{
  "encoder_arch": "wide_resnet",
  "model": "contrastive audio-text model",
  "dataset": "synthesized solo parts of chorales (CocoChorales)",
  "train_examples": 39062,
  "time_shift_ms": 100,
  "n_mels": 64,
  "hop_length": 320,
  "input": "log_mel",
  "spec_augment": true,
  "win_length": 512,
  "tokenizer": "word",
  "vocab_size": 56,
  "loss": "softmax",
  "embed_dim": 256,
  "encoder_norm": "batchnorm",
  "encoder_activation": "relu",
  "encoder_channel_attention": "se",
  "encoder_depths": [3, 3, 3],
  "encoder_kernel_size": 3,
  "encoder_stem": "single",
  "encoder_avg_pool_shortcut": true,
  "encoder_dropout": 0.05,
  "encoder_widths": [160, 240, 352],
  "text_encoder_causal": false,
  "text_encoder_width": 128,
  "text_encoder_layers": 10,
  "text_encoder_norm": "layernorm",
  "text_encoder_norm_position": "post",
  "text_encoder_activation": "quick_gelu",
  "text_encoder_mlp_ratio": 6,
  "text_encoder_head_dim": 48,
  "text_encoder_fused_qkv": false,
  "text_encoder_bias": "all",
  "text_encoder_qk_norm": true,
  "text_encoder_parallel_block": false,
  "text_encoder_inner_norm": false,
  "text_encoder_positions": "rope",
  "init": "kaiming_normal",
  "residual_init": "none",
  "optimizer": "soap",
  "beta2": 0.95,
  "lr": 0.0029,
  "beta1": 0.95,
  "shampoo_beta": 0.95,
  "eps": 1e-08,
  "precondition_frequency": 25,
  "max_precond_dim": 1536,
  "one_sided": false,
  "adamw_lr_other_params": 0.0013,
  "steps": 15100,
  "batch_size": 32,
  "epochs": 12.4,
  "lr_schedule": "step",
  "warmup_steps": 1510,
  "weight_decay": 0.2,
  "adamw_weight_decay_other_params": 0.05
}
Rows from block 6 of the audio encoder of a small contrastive audio-text model, named by matrix and row number. Rows with one number belong to one channel. Each number is 500 + 25 x the weight over its row's rms, rounded and kept within 0 to 999. All counts start at 0. Numbers have three digits each.
Before each channel's rows are labels from the 100 clips, of 14976, where the channel reaches its highest value: "responds to" is what is common among them; "lies over" is the class under the peak. Only what is clearly more common there than usual is listed. The data: synthesized solo parts of chorales (CocoChorales).
# convs0: first 3x3 conv, stride 2 (encoder.blocks.6.convs.0.weight, 352x240x3x3, each kernel summed), inputs 160-239
# convs1: second 3x3 conv (encoder.blocks.6.convs.1.weight, 352x352x3x3, transposed, each kernel summed), outputs 142-212

responds to: note C4; note A3; note A#3; note D4
lies over: B3; A#3
convs0.109:464470541519515501517474519470505484482503452510476456540518455538502470504495471491478451499543525502540497545500471522518492477527489521519558528496450461497492556499499507524517495519488475486507463488500529493502515485493515456544501514
convs1.109:501476506470489483490488522484522463472550483499466507484487506478494526529569527533539532501540493523508468466594518495454506542466472514497477495480552490492489504497476510500505468478519533525516474471503459511

responds to: note A3; note D4; note C4; note G3
lies over: D4
convs0.197:510518519518479484479484524501498528517476511520461488471496492452527490476531529503511529434473477449503501491517496505537526493493491488476529472500453510448485502506481473533487486482483447487486469545510474501534498478480502504519458468
convs1.197:489491467434495500520508476534521529459509516506490547524454535514517476517526502502474495480475511484527520463461541515477485505497496501495498463516479506479522534509502509515487476537510519494585504476484515483

responds to: note E3; note A3; note F#3; tuba
lies over: E3
convs0.187:481524489477487485472500515494497516487473514513494489529515441465496523563489516493479522507515530497512475506529520539524511477498505514587505487535502514511504498510491498445505512460507539520494504510525512536474487482522504502523469530
convs1.187:495501493523519504493516516510486499511500476514494498503491507482475514482454480489571497519521537506550520448535472525474501518544493506495508485517513526511482546500493474517528512456507552541477519487486524525

responds to: note A3; note B3; note G3; bassoon
lies over: A3
convs0.100:531479536478486506497457514477467501508471462526476503551495494488526481462475500516480513518530500460486499466538469477464489547467499497506509483513531481499487503492508491471478523485502515502507518530563498532551451549502467500527510517
convs1.100:537502495472504518520444480501496481534465496477469479441526502512521509544511492484505493482482477560477531506456499494464523510484451538514482494510463532501507519482498492509495535557501506460468492537480480522

responds to: note C4; note A#3; note D4; note G3
lies over: A#3
convs0.198:476490473484472551473483502489477494480513516465453495500477513526481512573522487419480520482484508502457470522513524507463509511515470496518484505474526495489487506484499501442516502502520445575514489506525463538483466523528495486499519460
convs1.198:483475480575509521510520498480466506496546501479535516486469492493503467544556496506499483490501520539506508490481526457513537493456506480531473505507491504479498463473475532463493500479480514535496526482470493487

responds to: note C4; note A#3; bassoon; note G#3
lies over: A#3; C4
convs0.294:527509528538500480487506487502470511460506479476498450494524479505514485518465509475510477540479464515498498493564471489481498516510511533463466518477493503482516545541471486532459524534522507457489513481501515501467540510464472520524504513
convs1.294:526466448468476461541507492519508523480507532500497535487507514552498551504506529495491476520530505551515501482507511525488453494518553497514488499464492458508509522527496461504525486525525491541478457509437473469

responds to: note A3; note B3; note G3; note D4
lies over: A3; D4
convs0.186:528508489469501499540470507516535549478541528505506506517482542472464462480506490455486499480466477492469484489472523484541491533473480531492529471455507485530468525506470465526549505542497501461504479509459539518500501556517487489538485478
convs1.186:462449479461480512501458495502508552494466493499518551517488490489511519503476499516467514513497517490527507515469493509512522503518449493536485457514478509455491521476473467472465481464475478467488511513529484457

responds to: note A3; note G3; note B3; tuba
lies over: A3
convs0.129:484515509505504482508502485557529476503460510473502496499503526517536502466504488519492505509460484512473523486495519486478484488460528518479512495498486508483497492492488519488465463482509479529515502542474536482483495489496473473482511456
convs1.129:527473520529535449462494501490519475500485472484503491515515495501498486557500495453470450457499508451479473463488511532516474509423520464433498531467481445458575471502486538517490481439520472509492459538507529497

responds to: note F#4; note F4; note G#4; note D#4
lies over: F4
convs0.84:496483489492525490494508477484513530456485477522454470542507575521488485491531512491490552518476485491502508485516489498490528467482507498482465487494485494505517487499488429467512513473518518528490457480481507494517517505514473479513483534
convs1.84:493455495509491491466521521467455493466485506508471497507508493487523505499495496508471569512514542514488478490450475498523507513469446489484494506441510512511487521506507528510483498466474495529501496494503525482

responds to: note E3; note A3; note F#3; note G#3
lies over: E3
convs0.74:535474481484477503512510492496508489511514497543517540533496498500514509455506544515536523511473520515522518523507556551500487507470505479531524527529542481525510531508504492542475511501518469462515471533493457494508527467534530516486520460
convs1.74:508530542469457471496487479500481489513466515547486503512483486521468513522465485452548437492523511476554498546515446511510475528520496504503499476470507545507563492521507497515495500525531448501499444522487541488

responds to: note A3; note B3; note D4; note G3
lies over: A3
convs0.300:511513528502485519529490505491478501488548537561519533510536487495508521445504490473525522542520483522519503503535548515518475514467527497473511533497486471521512531509479511513548477497519497495507532489484507539493487478512484495558524497
convs1.300:508477508500468482481503476517512470518492513477469510539485494505501568495496496483482488501537490509555515518444491476508516500503505508541489568495474477552460506495494457498499478506535518499492467522490505488

responds to: note C4; note A#3; note G3; tuba
lies over: A#3
convs0.63:493496509464506531520524522470478494525499491471495545511482470514498454497464509484510491475536472519499493459530479496482495486491499497546519458496512554490478493518509518501474507512525438523540476490503505502442509490497492500532460489
convs1.63:496489474497503500489499516484461517478461469496493485458540474482514468500481483488477495482489491536440514495516500517516524490414509495515516510498530491503490457503468504475522510499472475463477465487509503522

responds to: bassoon; note F#3; note G#3; note E3
lies over: F#3
convs0.224:523492482468528509471461517509475515528511495479471478485528508522506556487492521467500487497522522496475517509483537489494511529513506499502500476507476513484497457510499523501478489506542479544527506496489486471455473533486478523541521509
convs1.224:492524508463492479500463499493487511500465513493509479499536501464519503507461483487450401459500511494512475528521503516507454499515528482529500530495472499470483479516501466499490482559491484493500489516522547457

responds to: note E3; note F#3; tuba; instrument: cello
lies over: D3
convs0.301:512519453466508500499490477495520534490544512488503464473513482463512445506557514491505473458499506488498470495491519518468477461478513489482503495558502534480512456513514505504486473491473494490477494491457536540468538497555521541477485489
convs1.301:447513507553518485495503507483535499459533484499533506525517484482491517507460463474508473479521535477505546464521551569507492508495489498486539476464540482459478481505522516503493488472512470518470527541494550538

responds to: bassoon; note A3; note G3; note A#3
lies over: A3
convs0.288:496465495470506524522485542476480497513520485526504533503498485493483538501483484478506452489479484508500522529485541469474469456502501485469511507548479518476482515491506571523483497571504488498500548498469553491463515465489503505473502501
convs1.288:490480497453494542506476482489527468526540454479528494486482477497521523487527488511440473533476523533506504519493487510476505480540511514529515465494546529546477469494492518545461464485505516511521466490533508463

responds to: bassoon; note B3; oboe; note F#3
lies over: A#4; B3
convs0.77:484481491482462529494473534478503490513550481559489507485487533478536451457510463465510548477525517483466498541472585550484464493495496496516499502532516486456480505486489511555494518528464483498503551477475494539515478482464497488497479479
convs1.77:484533488499457512493520517525487474510529497488534502488504479504508517498494520533503554506483497486509488467444508473514504514513542453495502507537504512517483504481485524496484537575486464549505527486459516466

responds to: note A#3; note G#3; cello; note C4
lies over: G#3
convs0.225:489505544472480485475532521479509473509539509475487515494519505477502485507511516506492514512502513493523540466500475512508474553549477524520544520489479500456495487485497526519528480533506477516480492502505485506481445500521496485528485489
convs1.225:487532524530541486502513463509530518494517489480512478501516492524538529489503513479506492491465503460524499511537506497537514535454523499522489494499413482521448486508539496496518509530512446481511479472509477508

responds to: note A#3; note G#3; cello
lies over: G#3
convs0.97:469492519495524471503509464494451505424525474499473526555478468479511518547503516455564522522509471506539525468509521506490502482499498479540463515463506479468506466507486454511510497413525468477509529474457507481518478414504491498496470488
convs1.97:484496490409485420442503488526512483480551503487432497500521529510488492451493514510506502499547489514530491492504535494540477487457474504546487513495462518490562521542493472496508502480496480498513479522505497486

responds to: note A3; note G3; note B3; bassoon
lies over: A3
convs0.70:503518536502459499542484516514494498489544470493545493535531505469488527458514504478488530503478468533483470521524544482495491496427513521496509507518490478528483493508506507491480489481486524525465520524475551506522468482488487440492478549
convs1.70:490469491472504488502523504485524500497537487484497488506513515543523543488510479492499539517470501514475499501584476512445456520514518500493492533492474482507526504480526460537487488535503495476512493459457535495

responds to: note C4; note G#3; note A#3; note G3
lies over: G3; C4
convs0.222:539504534485469474505492485470487474491478511465508519520479508519491476520479475554508512550509480494475532534506478501517534541538517500492447491486518459486484514447523461503512520509526472522476496451572511515524515549451469554517485528
convs1.222:503484504510487468520506529445526548542453493488429486492529515495477516519503472485515507505529519520483502500533528493547492503515554495456517530485502504493444477526501503496504521527509515485515529522534502508

responds to: note F#4; note G#4; note F4; instrument: trombone
lies over: F4; G#4
convs0.314:493497487485506505515530495498464458516521480456525494516518496479505510468503512458488488458487456517493526501514496521499491493546515517478483537466475525483519514468544442538507528494516462539520493502472538527472457470547514460512492459
convs1.314:490516486530465509490484494493426498497517509484494512542459457484533538460503491547502470472471518500507500463482486508493523519506492495460535455475513498509486456485486516464564504501501484468484496458523496530

responds to: note A#3; note G#3; note C4; instrument: tuba
lies over: A#3; G#3
convs0.79:450495557476522517486513511479475502478480488486514509536494500516506511496517499512499481470485574548510508484500486466468538493534504524519466501516501528460453486509498501462516505490545466537483502541511514500530481480514514493478505515
convs1.79:459507516494531524510546542541525495524492449501530490464496471468524568504492455454468533551535477528544517523479456513488483516477509506476535554492491509491483496510480497494527487493578482496505508492495509506

responds to: note C4; note A#3; note D4; note G#3
lies over: A#3
convs0.166:497536530487494518504515484454503464530502470524474473466482535468522508502484505485482548540510508477455493491516490472486503487538511502492477528506507488482469487493476475514488518498488528470491521481500507519479460507489496467474522500
convs1.166:506486490495539500483492465488525480484499479486533461527522516518532527476528503480485473518510499476494515486474536464487528450488458509489510501484454481497490538488532566520490484476487491481434503476514520530

responds to: note E3; note F#3; note D#3; instrument: cello
lies over: E3
convs0.2:489510487486490498490535488513521482470546478490526495530444485492503450523509520463554518504479538487510497466530531482468477483490489503456491523462526544455525478495503515506545515503504484522536453495505494506516507511509491540531504513
convs1.2:509507499482482519521498459534484559529527535568497506484465525492502526497475538461492519536493509487476491457490476470511492527505456550520526501483484523493522495476468531485500500502551499471485493493486513520

responds to: note A#3; note A#4; note C4; note C5
lies over: A#3; A#4
convs0.209:476465500499481502474523478523505527478530455481528497531566532493502557472477520462527541557524477527599524488493485520491453528501500499488513522490464506497498516506528560483511505455533499452450509490510533484456525509492512490489520491
convs1.209:495506520499477477490469516494514506485490491506551468564501503474483500488507496512511528478519496482526493470511511554534465507523493511477518490464458523556477497486517493525498518512505515466476532537498535492